A small image classifier, trained from scratch: layers 12.
Rows from block 8 of a small image classifier, named by matrix and row number. Rows with one number belong to one neuron. Each number is 128 + 24 x the weight over its row's rms, rounded and kept within 0 to 255. All counts start at 0. Numbers have three digits each.
After each neuron's rows are labels from the 100 images, of 14976, where the neuron reaches its highest value: "patch colour" is the nearest of a few named colours to the mean colour under the peak. Only what is clearly more common there than usual is listed. The data: telescope images of galaxies (Galaxy Zoo DECaLS).
# fc1: MLP up (model.blocks.8.mlp.fc1.weight, 640x160), inputs 0-159
# fc2: MLP down (model.blocks.8.mlp.fc2.weight, 160x640, transposed), outputs 0-159

fc1.355:135103132109131094121107160148118105122130144125128114174158076138115126143132132130081153137130113117149178123137126158115131114169120108096097147186107130165110207100163121115129107137134116158114122166133123158133159127104142122142137152134187143145180088120145107090155190143130141108094113155100144141119157112171107123121121117120154134118112149128165113094120125102131134137155136134113182139188130090113118129106103158158121123119107085131134149113123124096145128107170111
fc2.355:120178127121129167074155131122137137163100152153139130140133139165128138094156140093153126161105101136131134083114100140118159138144135109149170101084112073089155103115127130176151117113094138114105094123128137137116128137122129136154183122150121110127132125160164146108178111180116142138139152128161133158125111163132082133125129154130133108126149155124123164147124159161179113144131126119094101081090118117125148112153107099105095167122106137098104159155132173134107085124138161
patch colour: grey; brown

fc1.224:105071108153125169122128137114128169124121100120147145117143163162135144113102165126165117168155138124161138111140156097128117141120119136163118142099116117138138156117178130154162131131149141170080161098101156095102164151163099121110164116150124144106115102114143130112132096101120099155093129146181134151134150089139157105101145093109112177126105120161077102122164142106161080112110140103125127117124130140138138121106137155121138187114105110136097129153142174147149167131157126
fc2.224:165177101125137124113152141123134138119113190194102167114154145124161085116115115181140123130154116139134125166132122167139147150118140134076092147164155142125131105163120077138141182148097080109162116141131124126119151117115152148115096160136176089142159127122122110154113158140161161144136139140121153122121168109149107141107171141128142084112129118069143133110128150142106138158139143144132118090128120130145179117128138131133099099142163130170159134105123104142102111122105120
patch colour: brown; grey

fc1.22:105135119105142130130125158157159113135128140159145101114153087107122122147141113120131152164124135149129154099097107103114151132179145139119175172137151153126105135164105126103115068092128115111142156110142128156135119134140118100103121103126117163073123113107084156130083133096130102142106146145128109121115146144158117159130112145081080075094119191137138134141135097095136148147095125106146116063182144174102125163152122101138124150161136125141091109091146140144120118131121140
fc2.22:082147149102125121135162132127114090074102134128152161113145141126150133163151114113134127114154146117134107099145156116110146116072117124096184162077117107106128092144158112097093084180196126173073107124164136088173106135050096145115143130128142098138141154130163155118155125122102116096147113165097112136143127119126122122141148159127147100162142110149109133138133125123123120104140097145108134157108147120148129106132137142087135113124106113118114158139136114105143141109105119
patch colour: grey; brown

fc1.95:097111119152144110125124119109138093118106085138086160112134116143093151134125143155113103145144146120106095057117137164137160151091134147090146145139084179160132107121123101118141136145114100150110115132158161130123097147142116165181131141182138119138129147139151148147115143133187066088131141136108116127126150145113118145145126132088116120164147102153139135122124125115072083121119122089147125168131143136141080142121124125166097149130130125091127096129116158185150154154117155
fc2.95:107148144125117123140114137102106138135103118149136151121160135114152108103156129174140116145121132152123151127151107140150112080116165137111128129158121119142094094160104179128185130144169098132133095063125108128133124139089137133127154158169088128115091160111067054128150130135130147130150125157123108124126118144102129128108139126153143101131153147142151145150141066147121135090130146129114128103132113144170088109115158160124124117074150103139117122086113095099190112130113163
patch colour: grey

fc1.160:202121120107127124097152146132152133137167129106138147069141125139144121123115154169143066140119157156125104148090103113153149135136130129096097091160150129167144111160129088108115102103101133165119136119119101092097187124117126140097153120113155153076113116109149137106166116157161144128085134175124122097142145144111121087081131121139125116151116140140105089130148120133178124111149118132131137157160129103104093132082141124104127143187150142104092111109143114128124129121122122
fc2.160:090149127158107122099105156148142144097103132169168141133095140115123151127174133127093136148149152091124167112121149164118143154106136126157132146094147115113105127148115148161156148138149112137164165181138155062150108177125110121158139153105148137170126143163076132154144125131076143114144108156150141160107115173119121139155129146133128123140111102114110164124120126086129126128103140147135133083144106123175183116148134153132169140099094104153158132123125156098103104141099106
patch colour: grey

fc1.358:133114106119113061100141121114125118098105101132137119066136114114175159114112152154156108109098115124090151150098134121155148097163136130116146171153130100105122122106078091137152125114136147127146135147141164105142127143111153134142146114155173098104142119164115142125157144156110160126136153160172088122132127146127139157102146149143159140072096121126127078142124110149146147179087139103123144126136177165168114107127136110178157120141129141155135126088112150118091140090148126
fc2.358:142103119141123158151156087121116094148142128148075123100083147145135136159148145084106155116167108118085131160137107128130131127131139152158100115113161119142124113144123130111155104129090133125141094084112125138145135089139082154125105125133083125107094145115120173159147132080143148134097142106118083107141150103168173101147092109158129095120137133166105152157113096127109123081155081147146155103144135071091140143095129180121147141100102120138105155147145102129150106132138127
patch colour: grey

fc1.74:116180076149131125150154135145102194167135142115105134137129123075100120147135092101142150148112129121123102142112141104129110126138138175134131144114154142114131129133139141150138095127152203120101073088154112126091105146108120140144106134131137143133141084147126153128143114149188113104111151124137108120096131126128135148138147123110134081040109141146098121119141120146161102150133131165097085121152122117118102108137171127135131152121180125155113183151112115123153139158133134
fc2.74:153084139118173124142123117074142117108133180134190145099123149152160131092116148141152113089120160095115126110144119129118125125117150115143131098158148113141090109142179114114102157106135109140089118110096178137136171130130143149115154133137133088102142136091085154195136163086123139113154086123093181123107092104114143103141116158141118125110117148119108147138128141134094194107120100144148169118143160141137137144161113123115127149131087118111120130103087122142112121111133123
patch colour: grey

fc1.13:110113039130125103134133089139090132099112087110081130093113119170157128132152098146139098126141107086106129071080129107105122078130085138107138092088125149121132122111125097186119139120126129107134125121106139134114116124113106136146122114151126156163127140125162131123125112123079108125129093129140151144112093151100124100098149117138147131152152095153083117128140115107118154112151131099128107097123139168121178133153074163142112127134091124131103102128155147128144167122174144
fc2.13:136115111118132139126113131086115110150136138138164133106123114118084140107152165112135164134097139163166103120145075156117106097116172103146143179149147055161107098150129143094134146125115152127121143134077115095122113098128122134111163125136136099092113073175104126105106149125134088165094127124085122140103143138142135134120099145116098156109130163143109100090121161107121091136125138141153127114135112095146114134086145116118126113168099099159127150130116067143126163126083117
patch colour: grey

fc1.459:124110137094149138126116122158110150139104137118097097125112134126130132164102163147080098072132121111143083112121123143128155112120141158190124128114124103186099127168126116125153119131124141143148091153145126131103126135115144112125086112116121123167150142125178142157115189149143132137099137158120124111116132091195114150098160121099124146179127097106143081100161138079140126128118095175154101166104139126136128138128110138140115119096158108154109126114106144095183147161145116
fc2.459:106127133173118118111124128120138143155185120097168138149137146138121111054133154112118117136119117126101146186161119117112083133176164152100114128140132113095141119085158104119148144120143127087110120101119128169145151109161121148112159146078147117112113089145127135117141092123135122108146123099167115107166109155146114141150142101129159141122123175142112092152082145154134090149151121099093140115130103132133114118147145058143159101137105177116148107158163103138106102128145131
patch colour: grey; brown

fc1.392:113141158124102140116117149114165152104163164135143088107140119112141088173146127186123107133125111113142108159180139105110115142158138126109140149105101174099125172149142124128133141109139182146103163146151149168093145123123129134127140100073131110093151136095120150121126128088117121123157099092099132152097095145088084123083136114154127081117134118146111155113107112122163126177127156138129148157149146108141134112150171146111116141094128101099132140127136138138082173112172138
fc2.392:173164106144104110149146156110108135114097135113124135119148142125127086119102167133181118127153184122161128103131097110147141130135105146053125112159107117102137078094172175124130073156112100191143147132119145166124114121149140106116151108137080115124144164143132129164104118101094097108153137145105135118121119146131131115113166136127128162140119132121186169118080130122113152100139083139118126082100090144129126154116123113134117139126129152125101128142099152114124105141157104
patch colour: grey; brown

fc1.372:101156122096146146125139134113134138113150105114150099141161117123120134145170115131161099172144155117144126158125147127180109145133137056095112097123088135114150102105163071177147132115146127139153114141127152131106118138132137119070133140134172100103140111134131121130107124145148150085133146143138139122108106126111094090157159134137064131126103098112148101082177088096115170126145126123116134106126131089146100129161170111107103082171140142106161177144122130134113128125114107
fc2.372:160104099090105121124071174152097126102150090080104108145135138107157107126126149103114124156147121157114149149098156150111150160164114178132150147113102115097126137106150154098149119137120107119138125103145154106111150162121136105156116125134112137145116144128104138120148131140128090122098108157152089111142111152182126125129171153115111165126107152106133108133086107109117215162109153155062134108135136124140126162122154120128133169129165115155118089105126144143130137122175147
patch colour: brown

fc1.514:103134140112098127173113135142152160143129119168165135156128100131123104136105132086136152092098138117109125107163102110098105088128108105149133150137112118138160127145099119128157115119072166138150142118114141080083152144119094145148091155125163132135124153132170128111153108110115118121088131177135134158134125118134145101105128119152200109132147131119155135133146095105106080151109164095080111129145167108124106097107153086181137151130128124135142128119151190140106137124112174
fc2.514:095152128130122138134124149123109143114089158131125112126157115132136122124130168174125162136132137153139105154154155146138144136111135132143118174147179144104167113147132131132154116164135086138127083132081094176092073108126116100131130146162148124120112095161114105142127142148108103170169159097155106098148113135143100116163123120129117152147114135191153141121127111130095120140109106110112143084055139178154145140113093167094140100187138127129116117141137088155122133110136116
patch colour: grey

fc1.153:101114128132126143130145123149157122139126128123159116132148079134140116160131101155120133105140135094119134109093135134159150092150104195150078160124133078153117141125096098098130140138130113134134141111138131136154144115133118102091133103159072132098131089098127135153179132132117152141131152145075147116140122155114177113093136150117096124127147155133128170104139113099122170156097092181120172109140120154101100158156126105162130137171159124166146080160131133100112148175143115
fc2.153:100132114107123112117100113148151130137095112097116137109108153139114124148099117148142091145135161159141138163099125134121143153115112129130165096124099103131159121106110066160104076138152106171110148116107105138182120149155148120123131154088149137197144151124064099156150148125107113132137118098191120130105121106141149098113118196178137153156110119117135063140116131123109134147131152131141153124125168109140130102164124106130168124112110113131151133154097143131145099116120159
patch colour: grey

fc1.603:096126122151125106137147155115169129137180133143135131109160083176087072090077140105142160085124101098131128116158134110151107142171135145115127137143120124117118104095123106160125101163125137137100160116122138148152112158143116116117119162149119085117117122102144151134108109125158105159163120164130139179114120153121092107085149149131113138085168163141128149092124145158171105126160149119123139161130079096136115131110086112103120165087129142083113103108152109105120144144125117
fc2.603:151166149172102128095121131103100127169125124124131139150129148078084111154126146139144098144184150144103120130140128140115133108141120077163117101153120134117093130133103140166136141108129120150136142122091179151107137117121147142143171097075090105151145132152107103137108080113113116119081145111085095094136148095115115176116101095156147132138151149154117090117129148115113096135116128149110055142118144134145121157137097148114101119120155140121153167147095121153161145136128079
patch colour: brown

fc1.34:095101148129151105107138097090119166171085119122117117091104101173105145129147114162104131093113131165113129118156120139172123127114159138161130132097097062118140162131137132156127133125135136112142113122134128081099140140141143108072101110151120104106123148102120107125119174107152140124114140156119140143109115148121129148127151117139113124116155143094100149104142100116138171103122103163088160176136154123177077148152159133122126117148075102129182129096158137135144129128067109
fc2.34:149170110153132127108160155131119127070126110120144156137150149120180096152113122125121125154116161133156119074082133129131138144161103144120159148130127146122197097121127123107087140156171093162126140151136144132157116124136124127135153121171155187194092135122074148133160112120108126162131112146165103106125144129124123153096075165117148146146162127133133138144135139124134077142119148158122090122091095100112145133128126108157108155130113152152125175088118135128116122133150108
patch colour: brown; grey

fc1.102:147157097134143120157122123163116153112098185123147129133130111156114133059129136157123131117152132108136084133145097106123065129126115159174123113147127132163122125145120144163162152135132148172086145111156086139119121158133156086152080141132094136186147123143155147185124118071116115114123110112091121170161123127112144102133106156094100163112121121137126134096155104150160138132096133110108128129142124078114138172154133117140150133150132110137152115167157153124128123156108102
fc2.102:112146097153132136083114132139117136121119152144090120156104194111118131137169117097087083140154138132097072141075136106111136175127107112149148102136123164099090104133152157141111118122156130115092174140112125109129141141176153112099158130111139147120146131133136144096134125131083103149085165138155125152113118149103092168086177104128108135101138118113112144109111112118131084086136114108111101114115144121128137119139131128133134166134114117116106164078087098162135162133082122
patch colour: grey; brown

fc1.479:146095180123134166156094146112190104086115143094110133123168115133141116122115149105151143139131128119118137139124139107110093182173092130119133134161149138137122135158118156101123037127098162174141126126105145107128136123130111110155128151165110154118137118127137125105146149154114122121125096148146129118102133126126124086163151112153092126115118099169163125109139115124154139121110143156072158124184093114133129154131124117089146109155149150157122121118132134138107171197095127
fc2.479:084131173143143151099149121142141174106143144106140159133111127155145149109085148144101146159161158109143120138097122132132124153104125108124120168116139138084141119102130123133124131119125122114117202090108145110118148149109090161095120122131106109132122099127175154134135131103135121147116156140126094160145140097131124144114064133129144135145121136145122158131122165132161082082163161074187142119107129072163167100112123141116127115118140110110187159100122138122088134129171121
patch colour: grey; brown

fc1.80:151155128155137125156153135152113092110126141132179078108149088103099075115166065142126111110143139120126104153148141102099139129132143145088121140096126130104105113126110113130089128157104129174107099081122121112146086104152128129153112131147151111119089037139110159126133099137078131118114145139147123143109127099108106135093126141131079121116110147135114105119114148116158157137119082163129165122137148142112170128124087118138117118163137142143123120135146129128149099134100061
fc2.80:154118111097169118095112129116168108133151119108137146069147143165152137130125116098143164125118139133136102121143122126172160139116144120124133138140158121123116123094163125135148097118125108137107147103106174145159186136116162141094152061138116129111122171136124152169085122122137146079156106105109089077081116110134130146086116130150183131102119126113155130144154136148131165143093129142134106158105147101182158123106152107122119103127113093156076124125095146126157111105127145
patch colour: grey; brown

fc1.118:124117131105132133146121104133127124161115135133113094108135099117155140105140159132139117134074085134132127121149163120123119159081178133109120109130123128126123118124106109138128092134135152136112086081112157100157067139137103105122114118101089122072119135137113107122162127102124167131119156091091147164127125171143098112139174100139147096153159168158087158074135096113144151094135154128136118172106109107153128106127122149117125159066143081159158129118146173119167107128132134
fc2.118:145207138155130146112107192120141171110149117101139154175135128112135077110165126112102124168097141120118163162149122131129143151108154145105125157133100130122140114165119134125092129112121135095117120148142146125146170102103110145134122132186123156109124136137129115077151130124130091129113121113116098125113139079168155111142104091086145126129123122152129141142082104135096079137101131142094096152164132131109119095177134120157100114087085108133108150135134111155087129155141106
patch colour: brown; grey

fc1.394:111128149132104169117124141123097142123151137106135072147100123144091118111111136122125130092115142156115134142112120151155107165142121139142110147125088137150174119130100108153141127128129114123157159155126159130154132150173150178144147094166102163133151145105136147152134113154081176147110163101168068113155124086140153117112136130135129156141132141132113114164086108153119113132130123133075104121093152148127139100166143076081144105097155094153173118119098135073130116150142096
fc2.394:158131110142122093114113138065138127093155173151160138131134122119109122127161131110137111133133150151172109125096123121122150107130126147149128112176173117159104146121161132119127087137120125126159135135123136092133080114116119133145109148104140157137087124116134126140103121103156105100158149100140133135131144134119084184169132148120158084121121134166136116125138144098141154133146110123190164138113129167106148131122114081196132098160133202133098130112144103168128136093140180
patch colour: brown; grey

fc1.608:131125180126137115136133096128126148134118118111060118177107114188101126119063135152075111124126109105122105152142128150129150133120089175158151169124127123119147114102135140143138128081125168133130123104117099121135104133163145093158108154152148090156157154115140168117100177138169162131110145081132124134108097154123122146114118154099117158119104135133100099203128099151133154134107145126104136118109133135114109135146096095153119116178128105139118145112163118106149161133133113
fc2.608:117130114131117173117081123123115122129144113122153100122122101131126128107174101159150141123108093159137133112084159086150140093139090091136126159080153108120129129126132083077168136130139102153135106088161108107090163133137137167116104101110131107155116103113105133129175112145098117147135131113119095115183128099150139111119130120153100097136093124111147176174123142125104143137156112149088203132129111136112126123164124105127165122156119136120076116137106143147168101100107146
patch colour: grey; brown

fc1.190:130095126136169109153155126087162178069115154113125127125092123128115113114130096126142128102148146168134127126103104184124105137101098102107162096094114117138046094151103145127162096110117122153109120119135093076117116151149147119088092152175120082104158133135134126146137141115137116126175135094067127144073145154138142163119154145108118108123165155175133112120121138154127110126124153137113080123143140127104118135140133110140122158132144128138151127120116123093114152157123149
fc2.190:116146095104160130152123129088141092113144106115125124093156114152145150155103180140124162135110154122115156149147106124137129132119146145122110100158122128099164129138177134147075185123132150114102126091139148093126148161103181160158140131102151130172108129112165128115114135098102114085165103104141152113147089130174131091100127159158144113132118102093174138096092165144126109135125141084073123166108118083126133148150140096113127137143127132127086096146143137119130162128131142
patch colour: grey

fc1.561:163150133105115137106128117121099141116150123135101131128153117098103121138114096136154180137137130129110105131136164126116138153168164148106180102131117095183119125095126098122106114095118147152169085130116163118133120107123135126118085202151126101094129158162055145143155153115070142168138100093159099175108134107130122115111110095148110148119122124144127120130167119135141114124136075106115101174115138147146119119113102082160150122133096126101120133156167127129125144139116109
fc2.561:088106160168125098145108132109144117086146117111105120130118143110104069106140163149169122110103128099162123115117153136125118120109117140127118142111133123165131118149114150122133091158095115182134132098140125155144106155140155134091140105131144123157183130125147103131166135108140104089119098138128097103121118130125144146161144090097121150129111135139126103102102137111084078181129148147099151116120129148097134132109121165119120091096200144160093201120105130131108127184123134
patch colour: brown; grey

fc1.533:073128136074133139134117108111088112136116118118220119163113125134136126142124119120127165137137136117138132149142101140124127139116127114137102090157112125122128114113129104101129126109114175139187165080108113143124155100106096186134123109153135133140135137094114095124119149104126117106135069149141130186102160130130138122091100130132102109100132146155133106114150185164146108127144073156083127130140134144166132125171123132124140111118149126117171113158132149115111161180114099
fc2.533:126152130136108094162135154168136120115160132127123099138137125140161185159105144096131143137120118110177097102100133138161139173070141121108139107102140135090095131143098165161130105151148110148133157139125132110103143120080112094123106071113098119126098114146130119159133116108123120117101156150143107139128183113119135075131142099138086121123135143107098130126069108142138148137096161135093120156132085097113119136120178106113133138112119113139159149109171124108101180138078143
patch colour: brown

fc1.297:113135162090169132142109166094092134087131120183171160139173104162182105156136098096148122181152096114129128108138166142129140162123117120125121078120130174123134129064150097144128112134131141127137145130120161100155155116151138119111116126113116162126146095135138117138117095147124119133129171106114121122116140151116153143084155130159143102143113129144104111148181124172100118122161150090153139104161138123169115137120153128118117122127118146157132128088105132195114118142156093
fc2.297:073139118124110127120170121134086139113157110144141062147150109135092117137124160115121126118149130146106147140095163145136116096120167152113121116138110099112107130148168198122094135120109133105124132162122101119137134137074102159104151152137121122185132119186118139123123118134094157117118139167176179063088123148114133134141118151076173116142155105162124099091101131105153161144122122139121107121147125127120101139147116106132135101152147140120152090169111128156151131140128124
patch colour: brown

fc1.574:148106118138137109129125133102111141089110127133131184169115112097132113133069103129112163104078123090185123132133123139156120117159109127098086139170140083122141105111127168129190124118144127083141135150080154143111118117118153105152115127071122090124115112115108133157105151122145129140165121080098144157140091128143132100121124163099161126122114123139130162157163119124141161101150117112107124094098126128169140112111117119128107118137157109145126080079139079139093143112129099
fc2.574:085174106136091164166185153131124140140094142157101105118130148131132152135122138117148159114134134099144146134152118124100134119121122132084103171131120148153104107123090062124129100127104114132125113111128122181134115087131124153100126110112101061119136161119144106101166111167140084090144169156127107156117129128141141141138119119145146121094096141100115124165103102130150175133143146132128136112185099135125142143106184139127194144111114111113147131119163166100137127127101136
patch colour: brown; grey

fc1.91:145101147158130168109172111169107156135118135136112145101157123159109129130148180109133116107110109153137131137111099122128089104151131111118155135104153150104133097163088148112130130090111095105128178147145122169138121122133148130156170153111137094099104156141151088121092156126157146156114164108117138126183119129084145168144111170096089080143129129150152136134134101122137124122108062105066125126167125124096106150157102151143142128097133103137158093115150133094127123125118117
fc2.91:099113095098134148121125162136166142108133131158157130117158107139103144108157116099107138102168158131137090078124101130126124140129140156107145129093119135139112165125160134147115087139150154122092119120082161136143149166109151161109115118116156189131159129145093158154135130171116145106099122138128150125127140136105125143119118088148147149139119144130150191105134130117130147118138105115151154115102141131137089118123208135116101141146054154118056132104096123175105125135145128
patch colour: grey

fc1.332:115138099124125151151105132147126132104098105103094108130187170160145102133132116120148135151111149146133085135133116111160120127088153138125104155090099157145137164149096129159143157095139123167127085138122125148109128123143117140131098112105173122090135128126145126136110136171071119123115165126110100142101147125080150112135152136150126152110138115114162138124177121184142107112113120147134140124118082118122121171166106126123131148145112062149187093114140109090138171182131150
fc2.332:146127104146137184146110144127049147128126142121137109091157120159110119083108104118118125131154139151157110067136135129129129095133145161133143123150128079100094121136111094107108126137133153117127142134100131160154096127109141130157099159077117149128089149105123104175153102126141150134143153099147131077132127119112113140122080118133131111123131108094107118134129117123139189142156165105168198132109154162117141133142107102163140132144157139169085118133133139094177139121110153
patch colour: brown; grey

fc1.39:124159098123119138134114097134161139112165135075140096126136142156134112107139135102137121149157129103131119142130132119139134159126102088094152122132105111135139064097127145149113045150134156176110130133115096112082152113121124143125139114148125093156164142113141128138100141103078086080107127108102121141123163162096103138130114106136078144129152140091122153143163171112148129111167103109098140123149078145136113099127131102125156083135147151182144141102152144111107134107090135
fc2.39:114170158098089116166113142162130130119123135143197103110178134132114142120107102141090095147106119123126105100082127130128138105120158151124133164132086140156104129162110150139137156121144173146143126137166139142156120079128119121184144174124153124132142103153142142166105088140116155175145142156158137146111114111158126091119148153156124128102076131144103107080094124115142114150125143145114121121128133100128108113159144115114119142107114073074119123094132122113142172147177118
patch colour: grey; brown

fc1.375:121123122146117106134117136120171121117143090133123096116124129100085157161153142110129099112109117131118159131118188155149101100124109103134102117113113105123095197098141139123158110111099156141176106151153120124168130129125109150119156168131182147126161106107100106141112141140107115149134150134116136139162131142121131157136175132162098079152130153146135165143094129095109109192120082108085131123118120134076109135157131111107111132070124115139107138159155132098140175162151138
fc2.375:109101135113126118124148147105127145135126100149114121122113138103106090152108139155123120142142150121107115067137128109131120117124166171119058126128185102130138145138155129096141100144146144092105124117112149160081176106100111123112120088133079166131131161143157174134101151146117159109145080119118122127160136110130110151142097143123179127123140132096132118161166138177107156085129155141134112126136172123158141101149156114102134156088104112122120165119068157102128096132129155
patch colour: grey; brown

fc1.56:106151142134100170141136117140132103130154110148126131121123109134154114122150118113110097101107120100113088135143150130158126112138103156116103140104138139109121125162166112141148149092174126156112131110122041102125135119095105131154123124132105080074141106150123156129186115106098126124144143178155069146099154137148112141141156112126154154159140137139140160110135123067150136129156163167143131116139094135140146175138161112156126099126123125173102127167065131131112114164117140
fc2.56:147183138129127076136128128118113170151131128134109154169113080103121108108134134102127094163194118140131141155097117122115088133114149162132136142152152121167140109181143099110139126136156109148184095125137119106155105145130094112138133084140125125165152143129143104132115125110151184115109122180135088162123091133090105152108108144133117123147106145124135079139092106090101123160105113117087155126102121124125174148133133150105124104129149169130117108140089142074137125137101134
patch colour: grey

fc1.598:103135130114157119125165138176142109135112129109147123116131153116132108126105153147150136128191159133142151125128116104127120138110096175148131128146089132120156119091118123098096103144127103168112105114152146128109131093134134128117118139082142152089146123113138154151122116120185132176116092087088158164115143143122123114086121151155125167152154121098130114130134086142143143150137115121139140154081119099105096090083138104143094119161130128125093114120165174210164163123140099
fc2.598:178046149090103098111131088102095140128134169127127150103149128157144119092154096153170155111140102128118103159129135149121155100116143129113115110141178132116142121166165121111117146138064161099110125116096090162117105130149149138124082141108112108163127168102122179148143149135131151120163123153106136108129106098112148100141117143126157095137141125157140120116145172128132127103139128140133118130138144117140080093106108146090116134120147089153098149127088173149127101149150130
patch colour: brown; grey

fc1.7:131125149132094066115112134160118120142110152121122141175116062131128077137094142117120100162153119157129141157130119134164126099202119124095148137162081093149126147146122105158149128100129134118143121127125147151151166136095113149114092149125143132108141126121154127135203124130114131090119067106166113154112127124132127159128130078125110123160133152088127081133096142161168148132153115115114129109124133129171135157118115147129140111089097147126107125116157153137171140149106101
fc2.7:060167152152166138164114100109132163150141065117143139137126164107099155134135114091128154157090127131112087136106106140101141185091098101118138073157147128101151118098116139134095142106109143103124109112122111072087129096122132170122177132082129169073154124187123130104088093112114107150167142132131119146133126162142124139125113145132107133109152093141101139143159145134115110115114144141112124122125125142144110144140123115115132096145147130139109133094138126126111079135116126
patch colour: grey; pink

fc1.162:120141145117137142148143123165111129082132136161133170140115086108107115116114170112107116136158066083218135092114107170142140125134121124129178130118120101154109123098138109150151128143095157136165149148114112135132141165105083106146145076152137131152143154123096152145141141138118136118107118119149091123137136139112176125102099136144110101100157155085137156117128116131116148159159165112142067142103102145133137131149129113108098123108162155151134109137140148144154088091093117
fc2.162:113120134161102151131082137081140122158090155089107147128123160118171119118147140119143123136096155136062136139113143096128110137132163158136124134177138146137122170135123151143106133137128126103133109123083129147087114130158154166121162142145118121113107098138139083104108100133136115141139117094157175156128132129139060135147121149120115135143124125117084136146127152106137086075143117120149136129151124152133106145061161140129146156164100130092141140095121093150156124197135160
patch colour: grey

fc1.97:111123118128136147163102151141173108127099122124128113110126105140137073103111148134153140126144122077121156145132131140172097138155194142109091178149117118149155154095121125152128109119108174111166173119183138106112122149134157118131125109123127112127133076132126153158172162122141183126098090114137111109134133127138145167080118080151092117172119082096135123127110116121158117149134126140121118144114132133107124138123112091101112114115149131164166087161121166148087147163123130
fc2.97:149129140138125102121105127069137134160144147140113127137144179091114086127172148162134149109137126124119099098143107113106162166166125103104131107155109115091115092121151135100133140110154114152116160131097158116122111148121102110119126171131073123102108178136110112131163153153079165097139111127142094133107117134121113140144155163126107099096123166137132159148134144139146160094128082157122158130154103107129085132156159179151105121163150137135146170132165153076145126150132150
patch colour: brown; grey

fc1.120:142110135106167139145133157127130157112121107153130139127087108119139169143095070123181125147147141143087150069104081150119141122130120159123120114123133104144128123140114148091162123130115165136161143120130157097146147128092079084094125117154113066117105091125135136111116109117143097154165185142102149143100092115123121095136125112108132065111140121139132110100163117096122134102112110140122128159130099062117075096132136118112103119092137116112175138134117128112141136140141149
fc2.120:132141107117119145145125149084184110104069155107114114122141130129092086151138139146093160183135128140150118131149134135145145138136115111110137088098079155105134141142116166173154113108115132094116127156165102126125110162108107093126097155128139089115107136101116136103099107109159125139098110082088087134077130115128158159124140130161130171108115110126151157147134166124124062149133104132130074121141109144150156142101129153135153125135161131099111106155120123152116086090148115
patch colour: grey; brown

fc1.299:136126176153121124138143153094060167114117149111112126119129148138152081111110129136095119136125142131098136086133169102117129097105140121146092131156110114099149149198083152127108124145132158166096103164128127120131119165164121165164115130126167130113108115106115126121143133113162174147124144131119128135130110124183095129115130091168116131131122103172123143128136111095138123089123157145114154151117111161174085134100094144123174135108102130147147131083125135107084104124150081
fc2.299:090141093129143116167132167135149119104111152131121149113104067129138137136116112104161107113164102081130130108133151096106182111153109157131149152095097113138113151138132111141124152115143116101122111098132152133130118107133150145092102102123124074108149134178118117153150144138169135112117110140113141130094160122156130156106098134138057194128072163141117118095152116124099094148128095113139126102129110128097125132183161149110099168107121147080117109140144120143141148110100106
patch colour: brown

fc1.94:117148112118167130109137147170146153134117145146096104173149115141104092108137172107110141106160116136156156123080116126134138101148130140133152138123126137125137132133104161143106163126098128156133166137141145092149120118132133121108093095126121103115143150129116176171167158109134122147167138144144147113128112117146101159115134113165127082123180110155083096102219115110110131154078126130129099141128163158120125134139164115140132100091123081145116075085142172128133132119106151
fc2.94:123085133129127118130120139115096130150145146149117140100150128125134129130124147126133130153100115138123120106159080099091115134139164138145129097111106103116066156098115109128133118141149145115097107135122125153128146126102118176117149136112108188109108122120184133056118099140104159070141104079150107101123143131148143111150128154097110121124149121113163108171101193126124128152154136166129139125169154142158108146150086176151130130125127185147105185123152100096115111128134118
patch colour: grey